config.toml
image_size = 32
vocab_size = 4585
encoder_arch = "convnext_v2"
encoder_kernel_size = 7
ema_decay = 0.995
weight_decay = 0.02
Rows from block 7 of the text decoder of a small image captioner, named by matrix and row number. Rows with one number belong to one neuron. Each number is 128 + 24 x the weight over its row's rms, rounded and kept within 0 to 255. All counts start at 0. Numbers have three digits each. After the name is the row's rms in percent of the matrix's.
After each neuron's rows are labels from the 100 texts, of 14976, where the neuron reaches its highest value: "fires on" is the input token at the peak. Only what is clearly more common there than usual is listed. The data: photos with spoken descriptions (Open Images, Localized Narratives). In brackets: how many of the 100.
# fc1: MLP up (decoder.blocks.7.mlp.fc1.weight, 1024x256), inputs 0-127
# fc2: MLP down (decoder.blocks.7.mlp.fc2.weight, 256x1024, transposed), outputs 0-127

fc1.173 078:091195107107129103117104107120152127148170107073142133136114128136110148097137157125107157108121144102148129132151144104151095131072117181143112113078144113113085122081136130136097119107117142122085123110110152128171125088114146176146140127130108157119148114131104101114119135146125152145107156090112141119160164120147147085079121106140172145129096111128092093162103102108142103106128
fc2.173 076:115108125121122113104153121142128122085130116151117133071094091142151101160120076125110149099148144090092137139130132100136153106100100114120104144147173089124141128149143128169135131090089096144143083107151121115113143123150110136098176122158121110092127166088157163115111130163120148101113110144133153146112115141112100149125110128148025151102096113099139146156111088114141166167141
fires on: "a" (83); "the" (15)

fc1.558 060:106148154102100117130115149138109156088103143140171127125127139146122179100150135107128111134107162138107122120102120134135165148133112118154153142159119185159156156139147118103156124131109119103114138097103161161127084123117121117173128142127089145149161082124143074138136077122166105147125117123140106113153106095128116118117157090082099111114153166109156126115134126145122105127158
fc2.558 062:123146108151134165126109126126109098135114121095166090121121146103159143140111133161130124177134121103123125107122117109123115147126081128163116142166137205125153085092096089084137115111134108101161110136107135145127074155102123089100132102149107115166188141108116101104127113120139150146138140141116138123110128146126131153157154143139152139177114134149125176147109128130103098116146
fires on: "of" (99)

fc1.117 125:137143164163160098121133111116102084173105153158132123151152105137140095091132127132099109135179160135145120139123152107115144110121125144148118144126147148115136144135106139122122110146143121151089139152114125152056147139137113131162093143103158159115080122148066111166151135109126110171131116125151150129144163088097137109125160114124170152098159126135106124129122143111172190163174
fc2.117 116:134127105142120118147141140117119158161166135114124140135147100144110151121124178160087095136104126150092163117131144181071127127127112140185136172090140111117118125123119122126182128137151145145160162122110128131110127123129158135176140152141116156119148145113123171134133112137151104116134097134142169139104108107135116140143093102132124157137156123114136119132140108097109157107120
fires on: "on" (85); "all" (12)

fc1.711 137:114151117106085123140071170137132127141141151153149128138114102098094075139134153136119158116147126124081123124128125142154106128130115133138116115121126101068130103119124147132153103101114130139132103174173116102148086113070120110179100129076108146131150125137103143112151148128134137119132153159153143157121078133110133111168136103106151103154142137122170145130107142098136109090135
fc2.711 131:172163147135138133129146148131133092167176176150163095138145142143153128112140080170112111169118135129122127163149140142091166161134148124159139116109122190177142132114126112107119181165171139181099095107097113142166135105141146119135133153140139149154131096136120128120125141095164143132144130145161191144147150138111128139147150081092114154099096133143162124155147128144128090153115
fires on: "of" (100)

fc1.573 051:112132142108115137161113138110138109127143120128155108137104118129132114110156154118074144125130175138103127136111135121141133088096105140134116105111148142140102159143122174142121151106112164131131164120123146118149127176100181141120134103075125120088145129120119108104120144172111146109144105136177151124105087148183097101129085144111115143142099142166144157118137081154089120177151
fc2.573 059:135122128122158159112126141132131145067135116103140125141132060144139103169139097134174147137123098111149138073136076131132116162126048131173148170149115147125146114103124124113104131132108110136108113158125116117134109100145113155099155152120109143138188139104097179111095128083150120081150140151101104110125142148150157136136128144123111113158155110105162157138155097103136100083160
fires on: "a" (97)

fc1.449 116:114134145133174175141112127117138145103107153114113135106118113099119085122114123155129116187135101119144136113121148160170153113116166140125083135137109185169097159115124119137097130118125147140163112148118148099126106151139089135072149120155114157137096138085134117155107151127143125095125109138123172134108080095125139134139137138187138101122121121152132177123135170143135122144109
fc2.449 115:093120154138136154123117167114150124098154119139121157077105106149144104147119152144148141149107160139138090091129112130106174137115155171111128143170139135122153152166132101133149123115157140134093142141112151128113108111124075079093156126127057112121121129147138125137127121142131146130132109134104153132138129146086122145111163074124165139076128125120132108125143139105084145128136
fires on: "of" (62); "the" (24)

fc1.216 099:149115138105109123096103154119123138100141144150104130142136147150147129089093106150146114078146148139116142125069103117110132096141120125147142088185121135102103108114138151130101135141130158139077133124137120139108138130130163133096148126124162125083130093100147148086149079146081163155125121155136142092137137106154121099119159149132127112071139118107123135074067159125172119139128
fc2.216 096:193114101127137140112138145111135111129107151120159114120100123118102130136124110137149134154117147109116133129106132138117141147174168121127177155113091162149137112152125123155102144168105123106129145128131140103084127139079166126127119141152129146111115119141160176116074132100116118131168122113166123096130211090106149102103156124152096096118149144148138131146138139084154108087111
fires on: "," (71); "and" (14)

fc1.404 050:121115108147145119177143129140117083170099148087096115114121112131138086130146133103147121156101148140133108111146115166125132109109157155170135120105132154137116088103126125148093122110110128106153120115133140165166133133195164127125133133111135143112130138098118123149181165101130120133155159162143166072151137147138122127143135096108107135078111095109149176117106127114115197145164
fc2.404 053:191128147165104143140131112164126118108154121133157133106116159140115128122115137141112129126155112121124124084096121133163095138129143117104126168138120101164170116104122104106143108138131156096162105131122096139112124082156107161149119112147141110178185130140139127096105135135124118097130088068161131158133139129110133127131068166143139117093127109150079136142151138127144145070106
fires on: "in" (43); "on" (32); "wearing" (18)

fc1.296 085:069146142124105096084096118144108102076135126136151122090126116132135134142134129179138103101123107106138125115105164118119115090138111087104135120157109118130104107136116174153154133164125165130117092119144108100143142120127096092096110118174136150152118166111145130122149130148141159131094089099103128117127109105119147086139150133168103148133143123110101187141144149128138123098144
fc2.296 093:122130134168128084119110104141073120109151106115155124114107164093101127138136121129127119096102115103151144147131118165090103155111120119126126134121100131111149128146139077113146160124139098180114130108152102112134101150141158143138145122150167101120108176145127130149136172153121135094120160162148149130155143123123129061094129161094123122118111155094126159164149113113116130097100
fires on: "a" (99)

fc1.735 041:104131157141103113099142171115165167162084121151172107125124108104142145117136137145073122095129182152153118142107096134162117117177120158114118165127098147140162133121140136131123105125158094141127145136112173168128171119124106143123110113111106105154167101144098167144104129104121151143139146119090117104119139104117111130150130131114136090114139097156088119116162147113155150186166
fc2.735 039:068134141105125162123099157154152097151113116124115106055146151128141103139121111134163115122127093108159134088149102109098120120080116111151164077165099129148117107129168174150151124116138092141093143163085071099151089131107138109107105170132121130132158110139103117147097099157157144103138112110133093109128112129127116145104101115101135114142143158111110134117120134130097129135089
fires on: "the" (72); "of" (11); "among" (10)

fc1.316 097:142147124161134104084120136171154138108088117152081139123134138112139158164163166169121123142130130107131119089102112158134109135122103128123114138111083086079102159090112165133122164146119149124109155082105106111119119126096127109159159106129087101140139113116107151135142130150132138117132097122147122090143117084131092138124150142144105138098126133084144145110127146111129111110136
fc2.316 100:104147098138144132114110133112119102094117127132155104159119181130155117154108136121135135138124136128108126131136152135116117169101117111127125089149138162113117117157121102157127113132155143152174115123086159110104095121134134133142182144125132109095125161157144150125149134115118146079104157102140161145127149148119131128198149091165098112124161127126101086107117132102107099092163
fires on: "black" (59); "blue" (10)

fc1.237 076:139142134098138106099111136137124141152094139148102126127127154135144128130182140081107155116127150145162107108122128088145117150114118095127163142129130106077142124112121125108148144079154144099124107098143115119069124112127107131118151154134129127116078099134105135140107103121150108156113182142108127150174111128150116108068117104115109118106143122137156099118146118129115127092104
fc2.237 078:105124150123137149110104167158189103089148123126129145127130172156139158143113125075097120164119130121099087147115169173133110159130109104131099163143096143125163148140085089111165145107143105137133132152130187122103146131111134117135144090121120140111142107139133096143119161093142115130122131137114112088133137110149151122107119104168083109105123089121131136136096109115128149134139
fires on: "of" (100)

fc1.116 044:135122127107111129145164152139130080110178101137148115101171118128198141124139144122123137129119128122087141128142135073075151126100139119117128114136113139134145122119135094121116140178113101117166127128142186127122092120134183165139119173141133093116141152100124140104160122162121102115164163140086114145113151145154146156111107144113131148147150140138107153118126123128144038101159
fc2.116 045:159129149073117126134136137172104051083121113142113100103126122096115131122157111110122160139132125114144154078113102134103120135128143132121175139145122128159140082136114108116136165096113117139158128102103112117119148143126122150104154126111166112124190081167123141170094081146144166139156113124126094138124139104148149139115148140109106154136128167138124119136106080101113156153170
fires on: "in" (100)

fc1.257 108:181093135109128100145100155119128115146111119138067126121101118166068069159188131133125150115121132165138123152103119160147123138104166144110137136152113095121113118110127120092124123109155131118125119154119148132084108117114143173111089132150142162127092103169090138134096086137111085131082128150123183126161148145152121087103142106117118154145143124081101126129138116110126173164113
fc2.257 105:144132197143132153180126103129138206105106113103090123152113101128154155103125143110097145139101163172134114107142143131137131150146120114111135105139096151147136117176152136190143159131168091140163112132107117165115104108083089157111115125163124089090142128110097135096195153073143152110110139140149110138157110139125139149124109150125102150123126102168112116145133118123119160136164
fires on: "of" (98)

fc1.292 124:108135114134111126125142166107082097136145138120158121130184124075144150031103090127130105125114098121100136143104129148128163148129164122123120130143126106133086137106131147116176163134145135132164128140129136128151119061160149127092125039113087156126123104136147112127169149143152133147113144155166115107107109171115125115126111139097193143109149148123103136105134137113122141112137
fc2.292 125:109124128093091155133137161163142122109101096130121119109083174137122153175142104118152133077117157131102105096118152134138149112146133109153131109135095137123149161099158161139131134119164195145121154112125158115167125043112129095105159125119138128131078102119137108165098138114108127143139139163108119117108095152145154112114135136107091134135134100095135117128112103158138146158134
fires on: "on" (37); "in" (34); "near" (12); "through" (8)

fc1.40 050:111123128106079140178086125139105103136111100111120174138175109122105115105121121165131198147114105163140130162129119144130143112148150130102140138111127108140097158104111118167144127088161118123166123107097127127114102126141123133132145157148108108157118145144117148101135120123109120110121139103103160114115133117120150141170132152094162116100134149166137118122100140130129156137114
fc2.40 047:124134111100116103122141122127109123125136153129190159135167112111103178134102149120142142132113166111134101136125107136163139151131124128168097165142112159120164120141129149153121112117157106124098104084162097092143116103155112100121102130141114182131135150123103167134129154132101138174143096095132098123125119106165128161067148108161125135122102128129130139151160171128114106113134
fires on: "black" (94)

fc1.247 111:113102123105124139153132110115135131158168107101092142130146113125142097161134120125132153097081153155098107152112099090151119115145129086101121118123138160084129096106143144125128126075134173163126098133110123109144156103105096098110114108180155120131122142143058145154134162140139133153061143088150104142133126119102145149157123110128134117118126146125114120134119094108099118168125
fc2.247 105:120099103084105154143138127123115109128097119117098135119135140196097147172126149170121105151156167144128097154151160120115135085170097122126110154146105121147116061098165165141114106084134140103098158131138130119138144132137145093087102133150114115141095107125099113112127095132126108137081118150167147126110124171117144156105139129163172131118101092142136119151098117095092136150144
fires on: "black" (23); "brown" (15); "red" (14); "white" (13)

fc1.307 055:164175098119109141097115139108128115137106120138119160126144135127128162112113125138100136103121138068159121149135134125143137119108169115139160112096111137140110173116076133157096137158141150154145138155130120100149141123128107085138152127096166101157151111152141119134126165150066142116142158133128194124137098155143163116164078131122103172129173145126084110119126125158084108169116
fc2.307 055:122146158105115156129115107121115093102093158124186155111155133164145137132146138114178138147107131143134091119094141105141122166155136111114121138126124107138112164118117166137096136111116134176120122100128098074163147109097130079157094175138134111175148159123142114168116101141121130130187106089120133111152126136142126165120113142102117094104151118140149133132162125144150104148108
fires on: "black" (54); "," (45)

fc1.669 117:167117100141125115124123109113149173104077079118133114140140139105125147125135120112116147142112160116104105134134136150107125117151106114164139122108125108102165104102113154073166113158149130141109134137107154133146154125190134091135125078124109124131147079076144120116129154129113158134193122131105106171113119113149110107118159110146094079109119133167125128134114125132138109160103
fc2.669 120:161151157125121116151081131125148115157152147145125123131113143128108092144127123127129105135137138117169127178146113118125159114137157153118117127143133121145108120093126164105138137114163164142134113171124152146159140167064112108148094106150086119118124138138096093123139152142149108117134145160092097117115156151107123110157131113167114153155151127142166136128128133143122143142144
fires on: "," (80); "and" (19)

fc1.686 118:135147091148099094101105128158148104119128162145139109120111084111144111103117124141112108143130101144122052107121128155139148120133160172153099081117124071170162128066130164135102111131125110070130107107128124093138125100107164165122144101128133152109155151107102117151129151093141111139148077142136123144167140140118134114128118082121145118152122117110118146088119151099163116143141
fc2.686 120:146136093128130118164101154118123135120110141164103111152138170142111123147116167119111119127169106094164154159109140118112161122088131139141120126138101159122126103130157105144113104134146123164134071197146106147141156121156150100150093164126112095122110151148130142101155126092135131086093116126126162097105133125155136115132022125154095158075163144123142134116137173108117142097173
fires on: "on" (41); "trees" (37); "plants" (13)

fc1.640 096:138134106124124181116109129098126103155109145152143096100117104145105139144161126119099178150092152144122130116131141097135142150124127137149154151128147108142107161132172117123103141085154096115175090168121109162138136114127136070152180176139141127138105148094156110148138074100117112116114136075159139125175143155128179160093109127106111163141133157139121117141122165163138103098145
fc2.640 097:123114088144112121112128117141086121090104118140113119146156122147151149102114132114124134106100135160162108113129138097090100137121113086125170101136163181138109126104106126092130111142127127108121131079195134120113107122103109051132168163134117167147175161132110139149135109134098140136177162112148101114131130139112148106105185126128164141126101097087107122118169139118169128149105
fires on: "black" (100)

fc1.565 061:121115107121138139131140161134116135123112105141132133087138145117136059119104191165143114150122095111125124144112144121106174135141127131077126146129165171140116118107101139093090158189122143088138129148127174108138170115113106148124056091176145118119116116126126099139145092123103121121111154149100081154125146136104126103107110119104106131145146121117183100150156140098116132122111
fc2.565 065:123122094151141123113130104138090099111144128141133119100138131115132153099099107181142091166083121133124138133185147119109126174133121149140097090087127120128157136118096109128123133121094143150135113152151131113109160104126089181100103166153134106108128127117110127116116129123118113088149150106098134088159139128125133117103169150121119134119098117090135111166111153136145109128132
fires on: "the" (54); "night" (9)