{
  "encoder_arch": "convnext_v2",
  "model": "image captioner",
  "dataset": "photos with spoken descriptions (Open Images, Localized Narratives)",
  "train_examples": 203450,
  "image_size": 32,
  "crop_scale_min": 1,
  "horizontal_flip": true,
  "cutout": 0.25,
  "tokenizer": "word",
  "vocab_size": 4585,
  "encoder_isotropic": false,
  "encoder_norm": "layernorm",
  "encoder_activation": "relu",
  "encoder_mlp_ratio": 4,
  "encoder_inner_norm": false,
  "encoder_patch_size": [2, 2],
  "encoder_depths": [3, 6, 3],
  "encoder_widths": [64, 128, 256],
  "encoder_kernel_size": 7,
  "fusion": "cross_attention",
  "decoder_width": 256,
  "decoder_layers": 12,
  "decoder_norm": "rmsnorm",
  "decoder_norm_position": "pre",
  "decoder_activation": "star_relu",
  "decoder_mlp_ratio": 4,
  "decoder_head_dim": 64,
  "decoder_fused_qkv": false,
  "decoder_bias": "none",
  "decoder_qk_norm": false,
  "decoder_parallel_block": false,
  "decoder_dropout": 0.05,
  "decoder_inner_norm": false,
  "decoder_positions": "learned",
  "decoder_cross_attention_every": 2,
  "decoder_tie_embeddings": true,
  "init": "torch_default",
  "residual_init": "none",
  "optimizer": "muon",
  "muon_scale": "original",
  "lr": 0.017,
  "momentum": 0.95,
  "nesterov": true,
  "orthogonalizer": "polar_express",
  "adamw_lr_other_params": 0.0013,
  "ema_decay": 0.995,
  "steps": 5500,
  "batch_size": 64,
  "epochs": 1.7,
  "lr_schedule": "cosine",
  "final_lr_fraction": 0,
  "warmup_steps": 1100,
  "weight_decay": 0.02,
  "adamw_weight_decay_other_params": 0.05
}
Rows from block 7 of the image encoder of a small image captioner, named by matrix and row number. Rows with one number belong to one neuron. Each number is 128 + 32 x the weight over its row's rms, rounded and kept within 0 to 255. All counts start at 0. Numbers have three digits each.
After each neuron's rows are labels from the 100 images, of 14976, where the neuron reaches its highest value: "top examples" is what is common among them. Only what is clearly more common there than usual is listed. The data: photos with spoken descriptions (Open Images, Localized Narratives). In brackets: how many of the 100, against the usual share in percent.
# fc1: MLP up (encoder.blocks.7.mlp.fc1.weight, 512x128), inputs 0-127
# fc2: MLP down (encoder.blocks.7.mlp.fc2.weight, 128x512, transposed), outputs 0-127

fc1.393:209075135068158152073171066146118074083069158117095118163132147147129111117082054097117197136085105104091186096088140185164141190132106098174113157160131113116134124156153094120158119126127179103086161184166148161121155071154178112139145122129145113097100167109133153097120110101138136112125161148158102119176080127083142098093115157084126163139149154118141113104161134138166088163107
fc2.393:118125104114213140138156102156082160154112152143110134103096148138213179145081125101118076079145152151121125054133129171137119135179126165079108146174170137100071178163198117151093149079115113089150147117111134141185108124167113135078146130113127147112088117118135144135141163088151126172140103150169096111141133131170159111176092141181143172203105140103208117192173137136116110102149
top examples: text has "grass" (28 vs 9.9)

fc1.125:132120139111114143135155162091125133085073111108129075157120139116152093174070119096159162090157093119140100155110110107151084116180085131107189096166182121133171108156127219153132113122203059099099122097153124148127100136112125127151125145153100123072167143166195096114198111130158153128191119153098132168136084161129022083103132151169171063115123113112144119128119113115132121124161
fc2.125:171167064131157154072140159082119122136073148144177119087100144107145159091149149095131216129145180168090172158200138126086080116106071093123178095152144133136114193139152119107099134170132182155093129083079110133120086153180095091139193117055111146153130117082128136105132150134122097097147092177155152118154137097155162122154093120123103108176138100084115109127176126177114097121149
top examples: text has "trees" (70 vs 27.1); text has "buildings" (34 vs 10.9); text has "plants" (29 vs 10)

fc1.504:155136109110139151193163174175172131095137132101149177112127116072145117153119139118094098094104155077129161117197117172135149109099070142125107090113118161120129162091164122074176175115136119096170154154132100105123123124129144115120137096180097154080173186125113156112140129148156141139139151174071152204032128132130075065152098066120141056127066090092100106143105119115154138166114
fc2.504:196148104182085145120196201092064139141130158132122114071170116150133133165125113143097143210162115145127129152106113171117101121097106114152116105118147118100116169108074082084079095105153167148172107144138116076135060127057109111134130095134111135122121071157155134133092097120073132065111160091171127151081192189105136115175126127108136161113135122152129087162114120151083080123172
top examples: text has "trees" (63 vs 27.1); text has "grass" (36 vs 9.9)

fc1.461:147161187125162112070166125078134101099141176107150143157136101175102118151132103086153068129167154095109141108153115131127111092178132159119123112085132163138063158151193141153179140115099125115097160117130081169128133097094086089186105125175176054060134160121130126156149138096091138111138069115186101168142107108155075145141134114157046161113112141142146068179115113138086156109179
fc2.461:110211168146144155110154111116083154048104165121129141094125132192169087094129125173091123108099133130045100130106095113089157082090104125063112122151106143116081114137124133157104167143110167088098088071118115119085137143081154103177129100198133111137173076140158153152104185193161141131182114098157105073132137130147146070180182136169112167147101149122112126117115142119174118125131
top examples: text has "grass" (40 vs 9.9)

fc1.362:131121190157120100134125148149093158132146092129144058131233096101087101111130110143111120134153149137144050137123097119168148118130117164138093108168101144127145157112122064113139127126160138114144176129089096093178145144136141129130086105115118146112101189178106182163119077160148090125154146135085154095159102202142164056079078079188116140147156130100084193133089117115100109086075
fc2.362:208124139071120162159135109118154100112181088119108105147098107056189155105122143128141117087115210185148126187053106166170080112114177140161129139155156094162167135161117201171126132137133109091108122112149096111096154133130084108139111162134153105100103137126168113160085165135172144113154120129138142107090133187122170115154067121171165134158074105086116135066109142183179110124134
top examples: text has "people" (44 vs 21.4); text has "grass" (26 vs 9.9)

fc1.233:103123098198145076132181178167103146094178102095109155119142159158110049127124073197128151070112104092111116098145127133073126078146118112101097122131135183108153128137132162124198131121124103130156152150161113094145145130090087137088112150146092110114134139144130189155133113117061161137135117181052083157196081109182121096149110158130082136125189161173113082114161113171099106136110
fc2.233:102117102113101135124179085100154069213137081147160054086136113119155083151109173155108141131127089206100187122103128173082161165093122097162130128094184150143140141132114090157149165131155085080140126154176166165115132142191131177159112104138147089153163189124132175133140174156134077067108090184142094154123127165147179159159141119077161130104132132149148135130114151078135152112145
top examples: text has "trees" (65 vs 27.1); text has "grass" (30 vs 9.9)

fc1.370:104090123135113137123090125115130080111138169138133127064106139130122111104160169115112152095171163165166054127143134101080142089154096090095137116137163127148115138159102126135109083110190167152176172144117092153072126196153110169079060138132121211104118169105135207176124129138078101179104112121166188157114098103163141109101207122112177134104060143132132095111127088156101130139110
fc2.370:164176103098169141096143146135130161160131103113094126146137102090092196154075109088108040139128058119110155128107152105105133157136141106150160139154105131179138090119120141139113086142130114114035175099155148102099154121112094145132117164164094080107155096144115078181155141117089118212141126114119140133096136152062137097114163170117081154177096217098099126085105179106162136172147
top examples: text has "trees" (58 vs 27.1); text has "grass" (53 vs 9.9); text has "plants" (33 vs 10)

fc1.307:117116153104106112136197151062119064112112171136141143131140138061084112161065118124123081108123111148085150167098122170160141179151084079132205114095113141202116160126169094092159112130117153128088123090153169123159177106083151152168133132141159108063133120162094092093086133116113187135105101156101163160148143137095053162140119125108131189154168081106169118159120108170183133132115
fc2.307:119139139108128161104099139166128132139177104156187133167091125127083041060182107111142103126119182153141131114025111128136129178174137114132149177109183142166095057116124178141150122109144149119115144143144115109089145159135174177131102147121137108089134161131142118170105119131099182149108133068123084183169115107094153104087200098133121182161123055106093118140110120081112156177103
top examples: text has "people" (55 vs 21.4); text has "standing" (47 vs 23); text has "holding" (36 vs 16.1)

fc1.354:103147132206151117087169139172071122125127119096098048142045097176048120117191203142149164121105130121088155149121126147132168130081125122146165133128142146156122098149171114094113132170173135138152116113155096130139128115130082151197106111146073167122124160191100126114125145137075161142107054110082168166154127153097110102174108093118094153136114134211129121081147117101124115104118
fc2.354:105115100166104166081143164085144176127134119086095133137164075196147173097088087143175164204128143146102114099127120146101118091117116136095093091078138139087165084121113163146106192178159070168184132112115164130140138104133188180054131154137122141114158052086135128134130134143163146114101156085118114183172058137111152139140104174068124108166118113130168162146105128127137147151091
top examples: text has "trees" (71 vs 27.1); text has "people" (47 vs 21.4)

fc1.316:116126167114124233138132129050069135125091168130104123160126125189096130092163129117115105110116127134079174150134114093110125132124049138131162094143137137117157129102107153146066142105121109196158130163083129132112137147202096113102098139143146142109128140117156124101111101119128158140108109183149137141121112134230073193152065106134132159159112135080186117110181123079167088136067
fc2.316:118069108156024115082112107055125107189090120116110157102127150130058133175144108159169120109045133095127157109134143134075064106098102103156152115163124148117105152099120099119150144119112176088134144123084126155172103110171116125135089120123193096091174117111103090079117172096147166118136114126088100185134082143162094141118116111212109159137155098123128105102150138139108075091167
top examples: text has "trees" (82 vs 27.1); text has "grass" (42 vs 9.9); text has "plants" (37 vs 10)

fc1.417:148171154167074149179130145052133100117155143085079129173180079116135161166158120148121118143160138089086103116165121091084133126096156088140133118203110154137116069092208115109128107105133137167104116085083162102060164132209139116095098109128047149100097097133109145146181165153127169141088165160097113141137132106131152127131163107161127154164097110110102161077188127112157101108140
fc2.417:090155138140112082160118189078129152156117141184084138150179143144155109086101069144138182076105100131143060152165116090169169192133097081155128127170166103125105143094104124158154141146158109117053112141078141083109139142125124156130133155118123209113147169115178184120120128079165110137118084173168157104143161121101125131128087184146159128149136121168061122118144123035111093134123
top examples: text has "people" (65 vs 21.4); text has "persons" (26 vs 9.3); text has "group" (25 vs 6.6)

fc1.83:131148153172131180060151094173086131071096154174133106132079139200120142137084175148084154125114142165134116088124163096163094080081136078097105145120081123163101177162100138095165082162168096126165122167119117089119081083170118132134086154125135131094154203184119128172065124152097087166155143147150143125122156131095136106108185072068121123164135110145093165104146137144117175105151
fc2.83:152133084133132128103096073166106119127176145112205130164169118131142117129120103084153114107082149127192146141158084198165111129118172097184132169090171135129152141069076115133160100108128180116068159148110124159141108073149147173123126148132170176111150115143098173081081129197086137106139130171156208117124104131148154169145153169079109090152127170157112152173080084098162144114102
top examples: text has "trees" (61 vs 27.1); text has "grass" (33 vs 9.9); text has "ground" (26 vs 7.5)

fc1.111:156143176120097191153113070086158161130108147118178111122113125092129147111116157133168098094190158103119132133133077091147179098145126118092134153117118153086171103136086166183155126157146140168106155136148098176112076130068149085184102128151108091139125207070089151164151124135127128151057137160102123139123079110089162197145092079085151119099054128150133091138140099130183158083155
fc2.111:122101133124085182177157143162165070052122182147176121116149138144187152153133137091135137134058127096174096112119171076106071124171105071106125134137080141107109183139141113098119203212086102131175067141115146199110090111085112132141112086082140125150113142112109078156112171106136145113145099080103077126102142118121146095178127131135127131090159097151129129170154108090125142114078
top examples: text has "grass" (28 vs 9.9)

fc1.342:106113166120098141112155079100123082095113107077181156110145109126130159112101151104179083155160044112129152128165130149169167199116140107189122153121146100142146145163129106070112118053152144100044121218169144141196146152112112100145132090113112100129156176167112137092152131146114158130173133185149120141102111140109142093173114142123104179116095036137090113158138101101137117103100
fc2.342:147110135075134098119132160104083128092215111118116132153187148073079143113211146179161093137089156154199145117075173103113082162099135171152110102152196133158118130122136155026089150166091129127158101124103153139156150130099152133103129116163105075087135130126082129113131157166133116093098140116144102189137080099186133151076140136160168157105164124137115146158129091124087091115100
top examples: text has "people" (43 vs 21.4)

fc1.154:169112123154140116131126172102092117114185144066141088116126130184125113108138096206176123153053142184072175179162093116111113147158125096153148134119170124132069111130117165153157201134154086163127114121120118135111082129102109122133151146163094103115128106148127079160149139146140204121147098061130057113101083131135108213163125112085133123078134141159100091111171110179127157087079
fc2.154:197116082146181132108190134109121077191143125110071191151142106124098152146081140136080119151141162151149136131136197105133153078105152160136145130074121134111091133139176096111081097144137061095155158128164127128096124052123087177101098119124162169148107103157143152114139105170094097108177107098157187043169162127172132162168118107113134121150074167133100166100136155157126128120179
top examples: text has "sky" (50 vs 24.6)

fc1.413:081136167108073131140143176193084078108127160158093130129072148136125152149111117113057095098134127149148113095091122103101161203180113126147142149102056149179150125131169196115116126146184147130120182159139125116109194094142090142103161120147182129124133135086184138152095126163124144101137077089112106203130086146122072103116164156064127130109087158086164183109175130107145129119116
fc2.413:067166122106136186156128170131150111104165140164138191173118199152120129093136163136147165129130127102123108160108158161127132155186075164129154172108144126184156074121096197183158140174118123107117081172087113158112104127188091088085117145169132160112133104112126118149123103140123112169123133048128141081174135103098097096151123102209143201154106094134168128099103157057152134120129
top examples: text has "people" (63 vs 21.4)

fc1.109:128116079138132135138111133045120126088127090166112098131109102118132102059131123176146118120205200119168160117094177134062137145179139103117147140107107159132146116125097106162120089139135196083180165144127105138154130115107123131196132069086156121150116163161069136116092109100131134115115155144108173082109097192151155179148082076157143087116132133085158146164119152079210116080120
fc2.109:181177176104103089141163114058087117092173131108151087085168106139130176174106137146105158118127091156146169177106067119110087163115181151122152086104178144137099145149147136125100106154085098103135101110149090100137165158037114131106116099124107117127145052154164185140193148092167115102131130119124117141119097178096148162073133121060155149092116092119117158175123109128169067094113
top examples: text has "sky" (67 vs 24.6); text has "trees" (58 vs 27.1); text has "grass" (46 vs 9.9); text has "bottom" (26 vs 10.1)

fc1.107:145183142121110118104171141143108128091087108146131132091115117063185080223113128113112090141159087103101053141176088078113152138104098091115199165143123140125103123168087110110122182105108138156147097105139097149139169162123182166126150156127140124128120144159167149125148201126080093108121152160220063108120125121162133049144142131116136137102112105141139142088117096186155170171105
fc2.107:118110105155157144085125142102111166135194119136148118087096151138099193048143119110158173169157126155142139150135149109140111154130142077176180144137167164110105135145157109097152144186138134138054203116090073073179074068170110068141113085093156121141099137147136117138128112088123157105193180128082113090125111115118119115171083101160098121163183170131119112120058084131160136106134
top examples: text has "grass" (37 vs 9.9); text has "plants" (37 vs 10)

fc1.134:165146119085181156136126164118159144109084045120081121129146127141097120084137126136120141108112147186149077061167106133125175154137110169122030140120134132078125146092111111080129075174114130141184183181119134170147149162127169100076096162073128177129144169129096109131146120178102068093135102164120109148142141177129074116110119152153096162159143104152156119141187114091148160058139
fc2.134:151100166090132130189144117106095122114059123107129077043089176138132101131118130117102115143133140174138146167130060128127133119107125134088063136060216092198132145105152128112071153132109111153160153121158127079164107132140097183129075171091102083139140153121111105176093103136187140071141156139109172168131157137138140111156140113143134129061130104128136101080137096036131133129163
top examples: text has "grass" (32 vs 9.9)